From a checkpoint of a small multi-label image tagger.
Model: 48-pixel images, arch mlp_mixer, norm layernorm, moe expert_choice, num experts 32, patch size [6, 6], layers 10, width 128.
Data: trained on Sentinel-2 satellite tiles (TerraMesh), 145000 training examples, 35.3 epochs.
Rows from block 5 of a small multi-label image tagger, named by matrix and row number. Rows with one number within an expert belong to one neuron, the router's apart. Each number is 128 + 32 x the weight over its row's rms, rounded and kept within 0 to 255. All counts start at 0. Numbers have three digits each.
Before each expert's rows are labels from the 100 images, of 14976, where the router gives the expert most weight on average: "strongest on" is what is common among them. Only what is clearly more common there than usual is listed. The data: Sentinel-2 satellite tiles (TerraMesh).
# router: router (model.blocks.5.mlp.router.weight, 32x128), inputs 0-127
# up: expert up (model.blocks.5.mlp.up, 32x128x128), inputs 0-127
# down: expert down (model.blocks.5.mlp.down, 32x128x128, transposed), outputs 0-127

# expert 15
strongest on: crops; main land cover: crops; built area
router.15:120191169165172089097129103173160068187142146173098166107139138154184153128096139077158135079125122167090110127123109124129106088040168145143151184189171100181157140173164110093082149090106069115170164139170098140174140140120122194162111104088142126201124132106155165103078118177103158150120126143128116164102140163126135101143111180082107112104110138112094138123146150098126125082124
up.0:128050128076128128155113147128203107128127143136128128142095140153169147076134188128092113158128128137138079128194103128128099128128128085128152128128128211101128128225128128080101128128087196155128128147128138128128128128190128165094128128079128179128192118128128146128128128128128128087128128050128188076195070102128133078128128128128128128104057174128128188137128195159161128099066
down.0:151128128080134151121128197128117213233128154128128128118140173085030128135108128155128128087148105093128128128104114162128162128128068094128060128148128101128128128128128128101128082128121128111128194128128115128128166126128128128128106083120122144090201128168089128128062128201063128128128128097152083128222128115128083128128128185128108128128171115128163128128128187128065194167154
up.1:140165128071164038201148143089128204128196128128128128160173114128158128128152168128089128128128085128149128128069128181128128128073128128063097137128128128153128085174128164164113128128163128128158194128128153107128128128128076105128128164081128067168128128082093128099163065158128128128128098128092085171128128152164086218142128128154128233079128080116128080128128128112128128128128
down.1:128173106128128128122128128128128095128128128128128128099128190128143107108193128110128099103116089128163128128128104128110128080128200128107171185128165128084128071128084070094128067141128142227128128128128128123128172128128128025128169128128195128128112185066183128128093104128129128128128073236117128128129129128128128156128195218110115128161069128128128128146128102144206128128128
up.2:128099114128128177128128128128128128128128089128082128128128203085128128226128128128128128128128128128202128069225117149128160128193128128128128031099128128128128128108211128128128128128128179128128041165087171128128128128128128099128128128195128128122044128128128128147128128082128128128163187128081128185162128128128128128128073163128146128128189087128124149133046128128128210128136
down.2:152128167128128128182193128128128141098188128128191090128154088098128147128128128128128096128058128128063128128088128156103128128038128128162075128128037128128137128128128128077128128128128128128097128121128128128128160128165102128066128128128149088128153128145128128128208128070128223066155128128128122128128128130128141128110128019128079055152128150065128128128172128128128054172183
up.3:192128128160128128108128070082128098079238173153128185128177128128205121042088128128090128128128128128119128160128190151128128128120194128128078128146128128128116128128087165128128082128192128128104128128198128128162217086128128128128143128128064128168128128096128115128128128176169177128135128128101128174128128128128128128172128128167042128128073128128176128128150063064128137128128
down.3:076128088102128083114128128128128128128166128128128128125128114128172203128128128128128076128128128111234131117159128128052128128128128128047146128128157081103128140128128048168092101128128128128128163128128128059098128128169128189128207128128111128161024128078128128095128128128128190221139128128192073068128128128124128128128112170075128128128128124128128128076126128154128143128046
up.4:191128128087128062067128128128124128128187128186091128184161115128186128070128128128073128128215128128090098140128128128128171128128128075164070128147114128162128111096128128168071128128176179151128149141128176128158181064128128116128145178034174128156149211114128056054094128138128128128128128128128128128082207128137128128148164128128128128128128128174128128128070128084133128128128
down.4:102128032179128105128128128166145200128128128179128128105106128074128128128184147115128128128128179095128128128128128068128128128184128128128178128119128128187128081081128062113107128162095137154128128093146128063128128175128128128128128126122065108173128128162128128128128077128128092210128128205080075063128128078128128128128128155128128128133128066128201128128057236159128140128128
up.5:177128139107157084066173156128128128115128128156075196161185094073193085041112128169128082098088128094084112193128128068128106128128128128136065173145128125198068088105128128128128133174178128128128192156064090179168128128128151079095128128128139127128164128128128128094128128128128128165093128128128128128128128181128128128184173172091105128128128133172128151078128128091202122128105
down.5:077075052143075122158128102150108150128173128128128095128099112086128061128188128128128128128128185128128128128128119128133128067177093128169128231128167128128118128102128111077087128134099130205128128071128128081108124139128128131128128111160128092118128127103128111128128150158128130199111128246086067075128161166176128128128128174128128128167171090121105128128058212128128104128128
up.6:128128109128128109128203128165128173128128053092089128128142105128128128157153128128115128128162101165040186051128128128128156128128128183124089159097128087131088016061128156128128128128160128128187128154128128128071128128078128125067085153091089087128128128128128092086082128128128128128128128185128059157085150189128128152215128176110128128128179113168128128128128109128174084104128
down.6:136168128170128128066125051171166074130128096128119128128093128128146074149191128084128128128174128128165128128128108073159133086128203128083182189128081128094128128128128128128163128128084128185128128103128128117059093128095077092157101107128089091102128110128128100160128128112128128158128073204128162128128128128104128224128177181183128128128128107067075108128128128150226128128128
up.7:128146169128144128128057128085128108084128142064128097113128128082128128101128210128087128128168207128128159062128079128165160128107128136128128091128145128096159199128162128128203170128143098181155128064128161128128128102128128128100128128160060031128177095128160078235128201128177127128145138151128147095128128128128128138128128139172128094128108128128128120104162128128128114128209
down.7:128153128128127128124114096128128128096078061066098128128050093126128128029128128128140128079128128094175128128128128087128128128128157080111149128177177128128128167128088182163128065098099128128128118159166086128128089128074128173181128128164128140167096113080128152128128200128128086128141128091149179128128128226128117128180060128128182107128128128124128101096128221128128209128100
up.8:110153099128128162128128100172177145128128128184095128128128128128128043146128133128128081170223128128128128093128185128128145160128128011128183089073131113128128073094128128128100128158128128128095100169128165128169102091085128128128128170105110031154102155128128084128128128173168170128128076128128128156128214128128128128128128105128128128128152128193105128128108042060128187128128
down.8:128168128204128106128128128128128102128128128137091128086128200161128111128128069139158165061131131128128128128079128070128119128128208157128183128058128101128128128128083083128192160128128107128128089128128128070128128128128128128128158186086201128207103028153128128093172128092088119148128128152100128091128128128128128128128128128074107196073128058084128098084077128128128128057128
up.9:128128128134128128081128066128128074105128128104089128128165128128128128098070105128187128104128183128061068033171128128128128128128128094148175128153163128191079202128076146073128131128128095128128191115149128165183128068128128128113128079181128099128084163128128194128128141128128128177143128160128128147083145145122205049128128158139186128128128128115146137056128097110079167147168
down.9:087128074167083128176092128171093128128128128147106128049059077128138128128128128128158097104128175111161128120070128128128128128171107128074104128101201088128091128128128128128119107128093145128128074128164200128065128128127151179098165128148128128213074087128128128086128128181102128212078128227128128128128112128156168152128075171128155163128210128128128128094128167128106128113128
up.10:174153128165128128066128156098092048128194185149128171166162128094179193054128128178128128128113128128128070159128207128112128171128156077147128147126128151168128128128128058128128044066183181128128141165128128128217164128128128128166128128099175155128128128128128118128076128122132205128128128128128123165043128128128128128128128128057104128157103128147128128099128128101128109128170
down.10:067076019128128105128118128128128174128186128166128128087108128128167128147178128128128075128128164113093128128128128128128128128128128160128128157107152141096128128128167062128128128128096108128123104128189184128102128179128128180067191128128128104128193128128116128099066128188128128177080225156128086108039128064152128080128128128128128099128194097151128182128091183128128097107128
up.11:201112128082179101061128184087128128101161128187080128207233128128154128128128180192102086128128108128128128128115145128128075128081128087128080168138128128181094086058128128111128073128149128128128173133110128150128181128128173128128139139070197128128181128097128128119208128128128185183106128089128128080128128179128101128132150128101128128088128128128128127128128128079189132128095
down.11:113066048128132105128195128128128128086128178128128098128091098119128128128170128128128090088077128128128084128128128128128128128128128156186128204128094138128128128128128041128137128128118125197128202104128098059128128161128138065128118084128076094128198128083128128167102128088142128211128128203119058128132160128174128128128128160146106128128158076128162103128070227128128147135128

# expert 2
strongest on: built area; crops; main land cover: crops
router.2:106101167097131131095133130126210202101107074161113152162120099106136062122059158114155110148134146096112125138154151106168115120148150132157178121081058091179138067079104174119114102140118154088150144111087128163105094198138181078078151123161133091140161162096164167123107134110091107161129105103183146156135144179122083146127105151116091138149148110189138126110085064093144179115098
up.0:128125128160156162135128178097128082124128128185128128108174067128158161128102128154177080066128128128070100128165058125081075087029128111178112128128157128128084067128160192103132134128125128128162161128182100128111128186131128174156128124104173157170128128136107188161102128138099128140128072128128128128090171128128094100188214164128128128094053128111095128128128171091154112100128
down.0:128058084128128128205128147128128128187128079128128128169139128128128179128157140213045128103106091128072128205160128128142147097128051128128121103216153128128094183109210069112149128128142133107114128069082128146072170143196128196128162128128128128128128154128128128128075128128128160128149128128128120074128116128128128047128128128158100128081170098159128128128128168128102128166128
up.1:093128143128059048054128128164128128128088128099118128128128128100128102128128128128036104116115158128159128122103128169157128128128128072190128197123128166128128128053181128110128128166162128078128128181128128153128117128252162128128128095128128128128209128128142039137052128102128074157128128128128170128128055148128133128179128158128128095128085086128083128102128128128156128148149
down.1:128128208144097128155128081128093104128179159128149128128107038128128109162196083115128077128128128128178128075128088128128085140128133047128213159103128101144128110150116156176128147128088087189169128188128081060138082190128110128128128128165128128108080104128086158128128128128128089063128128128099122179128128213089100128156092128128128081168160128128090128128128111128119201128128
up.2:128171165128128065192128085128185170128073179128128063128128128201113210128224112128133118090128115152128128095168128088128236128086153174128128128062128097128128078128055128128128128128128128128182128128167128058128111128128128110128128128160088122118128128156128168162073128075128179128128090152128186098069088157128078128128128146128128153128128084128128128161128128128128113102161
down.2:128168168180161128128128159128091128128128151128128128128152051075128187221190128105059073143164110128128128128083128143128128128128144118116128181128128060128128134128078128150075128128128128128128185128088128128128128084128077128103186082204128128091128098128154128128165128128128128128128168170128102159161119241128128156128113159128072061128136170096092122096166128163078055146128
up.3:128128128104128176128128102131128150128175128174128207128128128098128143128061128096128093128178178174128128113091110128128141093128128128115128128128128128143128165177158128039079139058106128128067128128216160099071128088113128128180128128094128128098126188114133150128128128128094187128175162128070128144128128128157128074070128145128128128183128232072126128048128074128128160070128
down.3:171090173087072187128067063128056141103128079118128177099128182128101088206128087217181128145146073183145180193128128139128128156128128112128128061128085080144090128083151128128128175139119124109084128167088128079128128128083062128128128128128085149128092128128128143128128160096081128128128128110128155166128106128091128189098175128128128151128128128128100128154113128124128216128128
up.4:128179128082128061128128108178128168128128128128151021128128128215091156128196037128164128162128130172111073128184128100169128112096128128143052146144128169128128128152143128128128128128128128128148103128185107087128103167128108098128096128128128144128077119128128128183154128128128173128099075168128121094071123128157061128128128128128127112139128128128128128247178128128128042128142
down.4:128128167163128128135167128169108128128128146128128061108174128065128128203187148095054088128198106153128153097128173128128128174086128109128090168128128104141188128153161128187095128128128158148204082128094177128128099053078074128128198155137128128101128128128128128115108128191128128144128147148128085153108104180128168128156111136095106076128190177128128128128146128167153048179098
up.5:128128128128128128113128160099161015148128162096100128142128074128074185170128103128128128100032128128128128174141128128187190094178128175160128074128128161056126128128171128128169128082128128128069128085128186148128145128128128219128128149161128178090128072205128128167128128101128147128128128114092161107140128107103127079103128106169194142128128128128161149128128140139036128128128
down.5:073128069128128091128128128079095185086081200172139158100128128171159128128128156091128029166128094128177128128128117128121128054175212128094128163042180128058141128186123128128128128128128151128096145067128128128136149033090109128170128128128128128128108128103128128178128128128102128189128125128106195128128098128128128128128128067128128128128097128219130093117128128122128094128128
up.6:128128128124090128056146128168082128207192074155117171128128184128175144128114128128128128128135155128128128128052074099079128128128128114181128128028128096128128095177202128062128207128105144164133128111128128128090128105085128168128197159107190165104128105095128128128128162196097128088128128109092087144099128128128198128123128178128128089128102128051096128128160128128128128106128
down.6:180073185128086158169115089128128128083128120128146128135079128145115093209128128128128128165128128211128128093170148128128075169128161073128128077064128128099128128128128128128158128128128134113125066157124128063086102128128128128128128162128128128128032128161128061158128192128128128041143128055128153128180091128065128105128165074090175128128128128128081128128169128113213128128128
up.7:190128128102183193128128128100193171128150214128128164056128108128141128128048128147096128105197128128128127062077128128102128044128128128081170128167128116128128196128085147083128128128128128173128158143128128125128180128102093160128095128128128128128119169128165128189132128202115128128128128145169128128128212128128128128106054068153128128128190169128107065105092128085128128128128
down.7:128080128128144176128090128128105128128128128090076128107128213161091093128128128128240141128080128128128084128076071128109097128224099128128151128164116110152069128085128128073128128128102144128128177205128128072157077128128099128094084092061128128128163081128131157118128109065128128150128128128196128151128128148186137128128128172184090128138128052082128128128152128159128185128128
up.8:128128143146153135128128149057128093128123120128165105128108128162086128105107146128128212061072087128075128195157128128094128132128128179128128099091188128128153151071110143128128081128128128128128128048128097151128128128128184128100128139128069128128128173128128165128214091128177128167128082140160128117128128066046140128113103110173128128128031081128196165177128091128079128086162
down.8:105128080128160104210128128128080128128210128128128090142128113082095175061144128107156066128128128061116128141087127128128128100128177128128111128128154106128136173199128113039128049128128128128128133076128094128128128128081108128128128088128128128191080128114147128128178077128128137190089152128128128128128177128208073100128067128128108128206125128098155128106063168164094165107128
up.9:143128128076141128066128128132128128128222128176128153128128151089224142128111128126057128128156117128128128128047076128128088128128128086133128128128128099128128128157215079032128193104099163184154162128182128128128128128105128174157170185128128128128128128092128143157090167210107128103128128177052079130109128128128128128128128157093087128128141128054128185147128128128128128128161
down.9:128073220128076128186116106128117128128128128128128128100128163128128128173128128127128128144128055165150128088161164138128087148182128082128134082072128128128128128072128094128128160160127139168182128128105128099128096160128081097128128143128126158102048128099128128128128238109124128052136128128105128128175128224081128191124177092128128128101158128128085128128163136125227182128122
up.10:183193128072128209072128082128128161128178128128153176128107128093128159134128128110141128128128128128134128128083128132128128097149154189060128128128109099144128128187128128080094128041128128170047177128128128048128128084128128154161168128128100178092128163128109128211222188128128128128151128128171169128128128104128128144073079100128128090166128182076086128128092107128128128128128
down.10:195097150136128128083128128128075128094094034105128128128128197157095085128038128128195146159163101128142128167128091179061128128123145128112030095168164094182164128114128063087128128152128128128128128150128144128154138065128121071128108128128112122128128085186156169128128128081128128128170180128175176196128128128128128194102196153128128128108128137128128128117128145128071128108117
up.11:080175116146128102128110192088132128066128048128128128203128128128173094128069128128174164094095128097084188160113213128187185128113128078149128128148088128162092087128128079174166128128128128077128142091088128161128128162128128169078165124128128128175088128128160072128128085128169078085128066128111064128087176128147128128146163128128128128128128109128175128100128082092096144182128
down.11:110128143120128165220128128128148128150208209128128175175079089128084128128128071128161151099128086104128118128158128128092077128128156128128128121128108128051101088152174128164183128078128128128128140080157096128104113224149128128128128082093159128145128128087128092128128128109142128128083159128128117000128167128144076087128128078089128128128096070122128110128109182092128128152128

# expert 24
strongest on: bare ground
router.24:164133162116160201159101107109152147102178177160144165079092088161099137118131112139123136170169094154102111103165114061118116121171129142145121158079131087117103126115129168110072104103097130165112095130151119100100144134062169142082113166162124147070116159089151163121191152125112154175143110075138177082145096131073126129085122114175060144150125154146145176192173098168173110078080
up.0:105198094198114128151128128097128112099128128132156128128243216160146128084128128128153175076123096106128176213128114058128128128128128128074128184128104144121089099075047128195179067128128128128128128128112077128128128128128172128128128128172092095128128128128128091106128089128177154128128059128128153128079120128128153128128177128152128154155078128128169128128159104089074128089153
down.0:128128113068124062145128128128175078128155128128214128183183186128128128128071127174128170075066197140163128105077139128128128140128122065050128098128128128128083187189156150075172128128165102128128128101128158066128128128151128091155128128128190153091092147128125050114204097101105101128128128089128087183128128128128128101157128128128128088128119128106181128078128127153094128159128
up.1:109128128128069116128157122128128128128128128189145172093113128068083091170128128120128128128128128165144173094024111182128128113128103148107128084089161099178191128158128073128112163128128128128078128099128183105176128101128128171128128166128131100128063171128128100166082128175128045054116141075128064175134133128128128128128128128070072188161128168128128084084057128128100146144151
down.1:128159128135125127090105076128090188128035128098128084100128163143099138224128128128128154096128101150128155156128128128113128138128128194128128119206146128074128128128078128105128135128128128053078128128202073128085128067179116199128065134084128152177080128128179128082128070171053128128128128128187128164169128091128128160108159128128128124057128128128128128079128128108128128128128
up.2:093062151128128128083128137128131053128128163128128071128128128043150197112048128094128066198128128072027090162174128128087128128172128128128128128128128128128064091128128165128075128128128151128153128119020128126128128128128128128128128128128128128128128128097128128161076128050128180128128186128128189128128075128128128128128155139128128112128109128124212175128164128128192128128128
down.2:128087128128128140128104128128128128128157128128098112128180101086128128156128128128152054128043128139128095128110128062184199115128111128173128128128128128128185128142086059036128186155128128181128106128128107084211161144128128055128128128128129128128145115128162128128128156081128117169128128128122146162128128128138169128128128085021128128080184082128148241128074163154105128128128
up.3:148128061114176128128129155128128160183128128179128172211128128094155128092096080128128147141128128024085128128128128104152162128152128128072044119163053128158128099128128108128128128143128159108128216066128107154128136183128128056128167128088128128128179212128128112128150030128128128128189128128102128190128128128128128128080128128128097139162128113128165128060128128128161128128128
down.3:128136128128128128169128115128128128128152026097128128128178196047128094128089128128128155099128161060128159148137128128095166128190128086146128151128128128173128143128128128075152108128128128128128128140095077128128128128070111100060128128088100128128090083128148190128176153107128077154128099075128063128174096143128128128128139179128128128149180128133238128128128128220063194157148
up.4:092128128161128128128083128128128143128128128128131161125128122128128053114128187183128128165154128064132128094090128128110128128150066128128128118135156091172202139128128128128094128116128232122128128068128128128128131128117128182128128128128128062128128128128128087128101128172128054100082128128011044128195128128080128171210128135066093193128161128184128128128095167128128166128128
down.4:161128030128128147128029128168128159086128128128151076128220110051128128235192128151128128114128128078104128128128090150128052128134128128128128128195128128128128223128128128128128128102089155109128090128153102128128128103096128128165128182075104128128128128128128128128208087128067128128179095153137087128128128117128201128115173128128128128128128128128166087081128128128128128131095
up.5:128189128128198110186128128100128163128128128128141203075128128104162128085157128128185128144128067099128078161128066128170139074230171128086128184128094048128070095158048137128128128128143128128128174145179128072128128128128157128128142128184128128128130101060107137110089122147164128128128083128082134128128075128134128104128148128131087192154174156128167098096167128128099128128167
down.5:128128163128128128128128128128108112177097149099097096128159190128128128172082142128128158082073128128128128060087128128128128128128107128103128128142128128096128128201076128051178153158128128099105128128092093061128128128232128128128128146143128155128077154137162128128192116121128060128087128081128058172195128128208203128121128147128128078118128082142184048120128128136062142148128
up.6:090209082160085128128128130107128128128128171128158128128128128128128173123128128128154166128152066128128128230155076052128158168173190128094128177128128128128128128128071128229144128171128113171128128168128103128128056128128128128081147128175063131128102128128128095090128128128226174128128053172128153128094082111128128128128172052128128156128128104128174128128170128128128128128162
down.6:128128163128091128128128128128128108191128128128172098128185147128128128032057079128128128074128128128153128035074128096128128165128083128068128105128128128128128128232107128128154128175153128128128100137128113024128144128216128128128128128132128152152128128128128066135213112111128128128128080103128128128128128128209144086163128128128208128128098128128204128086128090131098128117119
up.7:128035128128114190079193128128128076128128128128171080128165128075121140128128200128164128128095172128111090162172128147043071128128192128092059128128128128044198128128169128185128128128128128128112128089128128128130128147128128094128158128128056154128128128146165194128128128078228176128128156128150128128128096128115128128128128128128128099150128128128156128044128169168178128128128
down.7:128128128177128128128128128122093128128128137128128128128128101094167128128128097076151068128128128090128173128128038078179190102156128128128128128128128128128255128128067078051128128128063128115154128128128128143128128153177128046128195128128128110128220128128128181128133144086128128128071128128128176172128209092198128124128094092066128090128128128128128140128080128154128093128128
up.8:128169128128128141128128108112145128106161128128170189098120208128128093168128164128128054128128133160170128057072128192128043128141128085128128128077145128128165087126128076105128128128174160162079128181148110079141156044128128145128128128128128141128128128128072163120158189128128155172149156128177144128128128128088161128128081129209128048082156128128128056128096128091128056128148
down.8:128128128059128128128128148128128125083093128099128128128111128128128128168128128240160143100084128144123063115128153128167058128057128063128176094128128128128084128079112092058128128128128160088148106176045128128160128128221159128128128128128128128210128128128128128128186161075089128128154128103128072128128107069171128128128165128128128128128137079128084084163128075104128128203097
up.9:128185080118040128111103128156062169059128128118176144128128207128121128161190125128128156128128137166145168104128166128126051128057128128128128144058128076128128049128128128185128128128128128166073134168128181128128128073128067128128129128113210128097057128180128128128152128185128128128128128151128071128046207110144128128128128128137122128128128128080128128139128128128128093128110
down.9:141190194013128163142128128068128172128077128102128128100128128161067128201128103157128128157170128128091128070128128125128167128154128128128128094165128134128128128128177128086109128128128111116023128128128087173128100166182176128128120079111144128142128181128128071094176128183120094051128128128128128128075128128128128076128128104128128100160107041076079128177128128104128101128128
up.10:128128128128164177165145128128128177152174166164157150128128128158140123072084128118155128128128063042061110128132128086128128128128091181062128128108079128170128128101128128128128090128128194091128153040128128213128135128157158128112190119106128128189158143069128091154128056152148128128128128080128113186128128128128168128128147135128074170128128128077204182128201128097128162128152
down.10:146123097128128100108096086128128128128128019073128128128194128108128128181101128128173087107085193074098128128128128128128128175146113128128128128128128128163128161057128128097128128099128128135157099153082106051128128128105116043128128167156128128128128116122128128128128128128075085136146128075128016142128128128128169128128177136128128128128128158128255128115128192177065180145128
up.11:128154173087161128128128128120128089128128119128128128128222196163152147041052128170161099090128128128128128163128114071128128128211116128096085178128128126106110083128063128128158080128153128128128155173100128161134139072128128128144128128128128128085198128055128163091128128169105128168203092102128171098128128174112128163128141128128128146161105230128128128116120141128163128044142
down.11:128113117128195128158136117128128106123178065128176128128128128128128128128087079176096146090034184128112104098128061128153128128117052061128128128128128128081108154141118128128183128128145103137128173069128166076128103128179128128128153128128128141128159089176128072128171146126128128158128128063109090128220102091131128184128128128128128084093128128157200072068128128178103128207128

# expert 1
strongest on: main land cover: rangeland
router.1:142153181102125097108083106132097151160080070120091103165117128173066102149154113119152141107107193174155172149089118093179151106132073151096152140161123153146138143141169143180090129132115154139151138168154112090065106137174122087150087098212112162068132095203131109069165132166131107131113116110162117153155102165188138182129171115084155133101110124136111086146077144114193101124095
up.0:128128091128128128128149091128128077128128050128157128128128134140133128128175062143128143077081109148128069095183181128059090128128150145093128155128128128128128128203106128128128128128128128236139154128200083090159113128140079169196117128185128209128128128075128128196128128128132128128106128128075128182128115057093128128181097128128084128128128095128128128128128061128063128114183
down.0:128128128079128128128128171077128123128191148066179192128128128157128128065128128112128128054128128128128128128128128096128128128128128128128128035190128128128059198148128128084189128128125128085128128128128101128079128128254084128128128128121094128113128058128180128128174203128128128128128128128138185087120059108128167154090128128201077128114128112061128096128156128128128128166128
up.1:128128178128128086128128182128128176128128128128232165128173128106210128128128118128156151128128055128128128138173096128071128128128086128064194200128128061128128128128165128167184128136235128128128185188128105128128145128128128127128156167128128128073128128128128128174128128100128128128190094128128056128128128128128143128128128128106128197122128068068107169082128128081080149165128
down.1:128128154128128138157138088111128213105128128128146128096101176153128128145167128128128164128128128153060128181115128187155128033128128214128079128194128180128063187128128128128197128147128115170093102128128128129128128128189114196128128168183050128160128128128089107128157076128085128128128098164128128112096128128181128128128144028128128128128128128128128116059128128078070105161128
up.2:128152111128188128199128128128128094128182091128197128167128128163161128084175084124124128128074128128128084128128128128097128128042128101128128113069128168128067110189039170128219148174192085128121209128125128093143176128180149097128168128128088158128142128056128128128128128104128213128128128128140154128128128128163138128128094179128147128090128144128128110128140092072089128128172
down.2:128128151075128069143128128128128128128094075148155128128128128245131058076113081205128154119106128128128128159081128128128095128139128128032128128175128093128088128175128084128199141128128096104128128175090123097128128067173128128098128181128193140128128100149128079166184093128175128128128038118128128128128098128068128128128128128186128128128128064128128128128117070128091081165128
up.3:202182128128128107128128109152128128087162128128158128141206128128144128128128128128109128128141084128099128078165128080128128128059196144103128128128108128168026138128128170165128173143192086176061128152128128093168098128128125128178109128128083163128084128079162128202128128128128204145160128163128128128100175066128128068128086122128128135128128099070128128148128061063086122185155
down.3:128128156100128113128078128051054173085100143063128128128063189154128128180172128128128128105128128131128128128062128128128128186211084181149091128165128110112065204147117163128128128128096128164065128128076128128128139128202084103128171128154155116128128128128128128128128107092128128128128098095128128128128057152197147165070128128128128185167128097080128131186128056128128088128128
up.4:162144128128128128130128185178128107128128128076128143128148128128128128073128150128128066128128128160128128184128128099100121128206071065164128194128166128105128128128128128211209111128207094128128128128099105222098128128164128106024128128128128128178128097161081128133128128128216057128145068128128128128182098128128072128128128084135138128069128128157117128128141128128147148109182
down.4:128128141128156128128128128128128128128128173184128128067108113128128177169128100181065141109062128192048087092128128169128003128075128128128128128128182128128128128128188128128081093128155158111192128100128128128128108128128085134205128128128128128160128128128128150076154128180114128128099160128165069098128173128128112128142193081128128104079128055178128128128100086128128089172063
up.5:128207135147059097128094158129128073096146128128128128130128128107128194163128128128107092201087128151128111128196128128128074095128128085147183128128128128128128128128205057128157128128119139107128064128128154128128075167128183147067094128128146149188081128128128147128062128128128119074092128128128110128066142128161149128128165128128128102128128109154128201167144031128154128236128
down.5:128182128063128171128128128128082153128128128128128128159128183087081211197128128128128057128127075128045128128154151128128093188128128090128128106137128128128128128110128128128081191186160128128077128128167128128128128105128128128128128128128110128157071128167076081080107128183159088128128128101128129097049053128076190095128173205128116128128140128128128128227128165128160107128128
up.6:070128128206100128135128128159128128128128143108128128145103128128128128163185128128157128138128115128128093196213128165128128128112163083159137094128115078128128128168128128044101128145126128128128099064128128110128101128128128128128134038128165128203128128198094190127077041128081118128085033128116114128128099128084128120204128128070196128128178128128111128168128128128128191128150
down.6:128179084113026128090128164111128128128159155128128177128128128079152187128172128128092111061128128128128055067128128151128070128070128085104128128128128085128128133128128160128128187207128123128128128128150063128061128059128128128148128128143128128128089128050149139128110128128128128057128080128159143128026084128128181114209143152128128128128128128128168098128128081128080089128128
up.7:246111128128070128075155155160219128118128128128128128143164202128090077128172098156189086128128085128128128128128125114063128127085136128103128098128159111254128149128128128128128056142128128201128128153128128128112133059128128128128128132152128128104164128157128157128195128128128128128143108111128098128090128128084147128128075128085120145128128107128065128191128128128128208113170
down.7:128113220070150154128128144143128169128128128055140188043069080110150128099153128133128136128128128133128053113088128197128085128128128128128128128125128151091078177128128082042166128128091168104128075128128128128128128128142128128128185060122081068214128128128072128101143128120128069092128128128114128128128165082226128128128128128128108087128128059128128109128128128104156128160128
up.8:128185085207128068128128128128100140173155128128128104128128128185128079111160128135128173097127128135095128088128142087128165128099128128173189075128128128128092128136128173167128128147200091128045128128147128114128112128103128128128128068132120153171128128128158141128173034128128206192128128133128163128021128128150128046128109128128149128128169128128133102157101084101048180128169
down.8:128154100084083100113128135131128105160128128154145159040128128170128128166128101128128128064135128128193114128066151128128086163146095099100186030094128091128094220165128128100128128128128128128128128195170128102128128128211128135083128081109194152128120108107128116128165128094091053128128106095096128102128035128128186128128143135184103128128128107069142128166128096176092128128128
up.9:086128147128176098128128096078128128171082128180128132093128128095164128092128181128128081167128158102128128142200128142063083105151231128128120128156104128128088128145090128090128147128128128079178200162091091128128128076128128128175147128159072128067128158075128238152128128105138128216117149128151128171202126128096128128128081128128121128186128129128128128099128128145163076099128
down.9:128079133085128105128153128128099128122185128128128128128104108073161128128128128128128056128128128015128132177082047083128088128076128128089096128128128128128146176172062128128151190128128131094086170078130128128128128128128096129128128128128090114165128128128128128186128155128142124128175128087187128183128229203178128232128079104128128102104131128128169128128128077113112128128163
up.10:111128134087128131188128128125128160128091202146150128097128128128128148047146165128156128128128208053088128200128128128128165162128128128128128083128128128128060128128036128128128128128122067137065146128128128173090107128109128082128199081128128156072128125101107128128128041128111128128128138128128128128128189108091194106099128142128128122156128191194214125128098170128128108078169
down.10:115128128144075050042121128128128128128128160128150109116128071103128116128099145095128124183128109047128128128128128128069134155128128128062073160128128128142214095179087128050128145074128091088088128128128039107128128071128128081128128128128100126138084128022128128128128092088128128128128050119126128128128150128133128136189128168160128120155176158202176107128130128128139128101128
up.11:221103128138128128128167172128135165128128137128128159133128128128128128079128122128118128161128128128099128137146128128083088111128128126142128233128147128128128175087194100197128062128176064199179128233128088164087128129152152128084116128128168148104125112128128128128168128128106128108128093128128050087128128164166114128128150128131109087128100113159082197128175027159150088128128
down.11:084130203128129160128128099128128210159128128128073153128128128128128191165131087144109128170115128187128109121128128128128070128128128128128105128128128135121084128058128055147128138148168152136128128083148188128188128128128128120195128151163103128170076126128057097077128149161168123128146191160128128071043112105153151068072128128080128128082116128128128128151128117049186164152067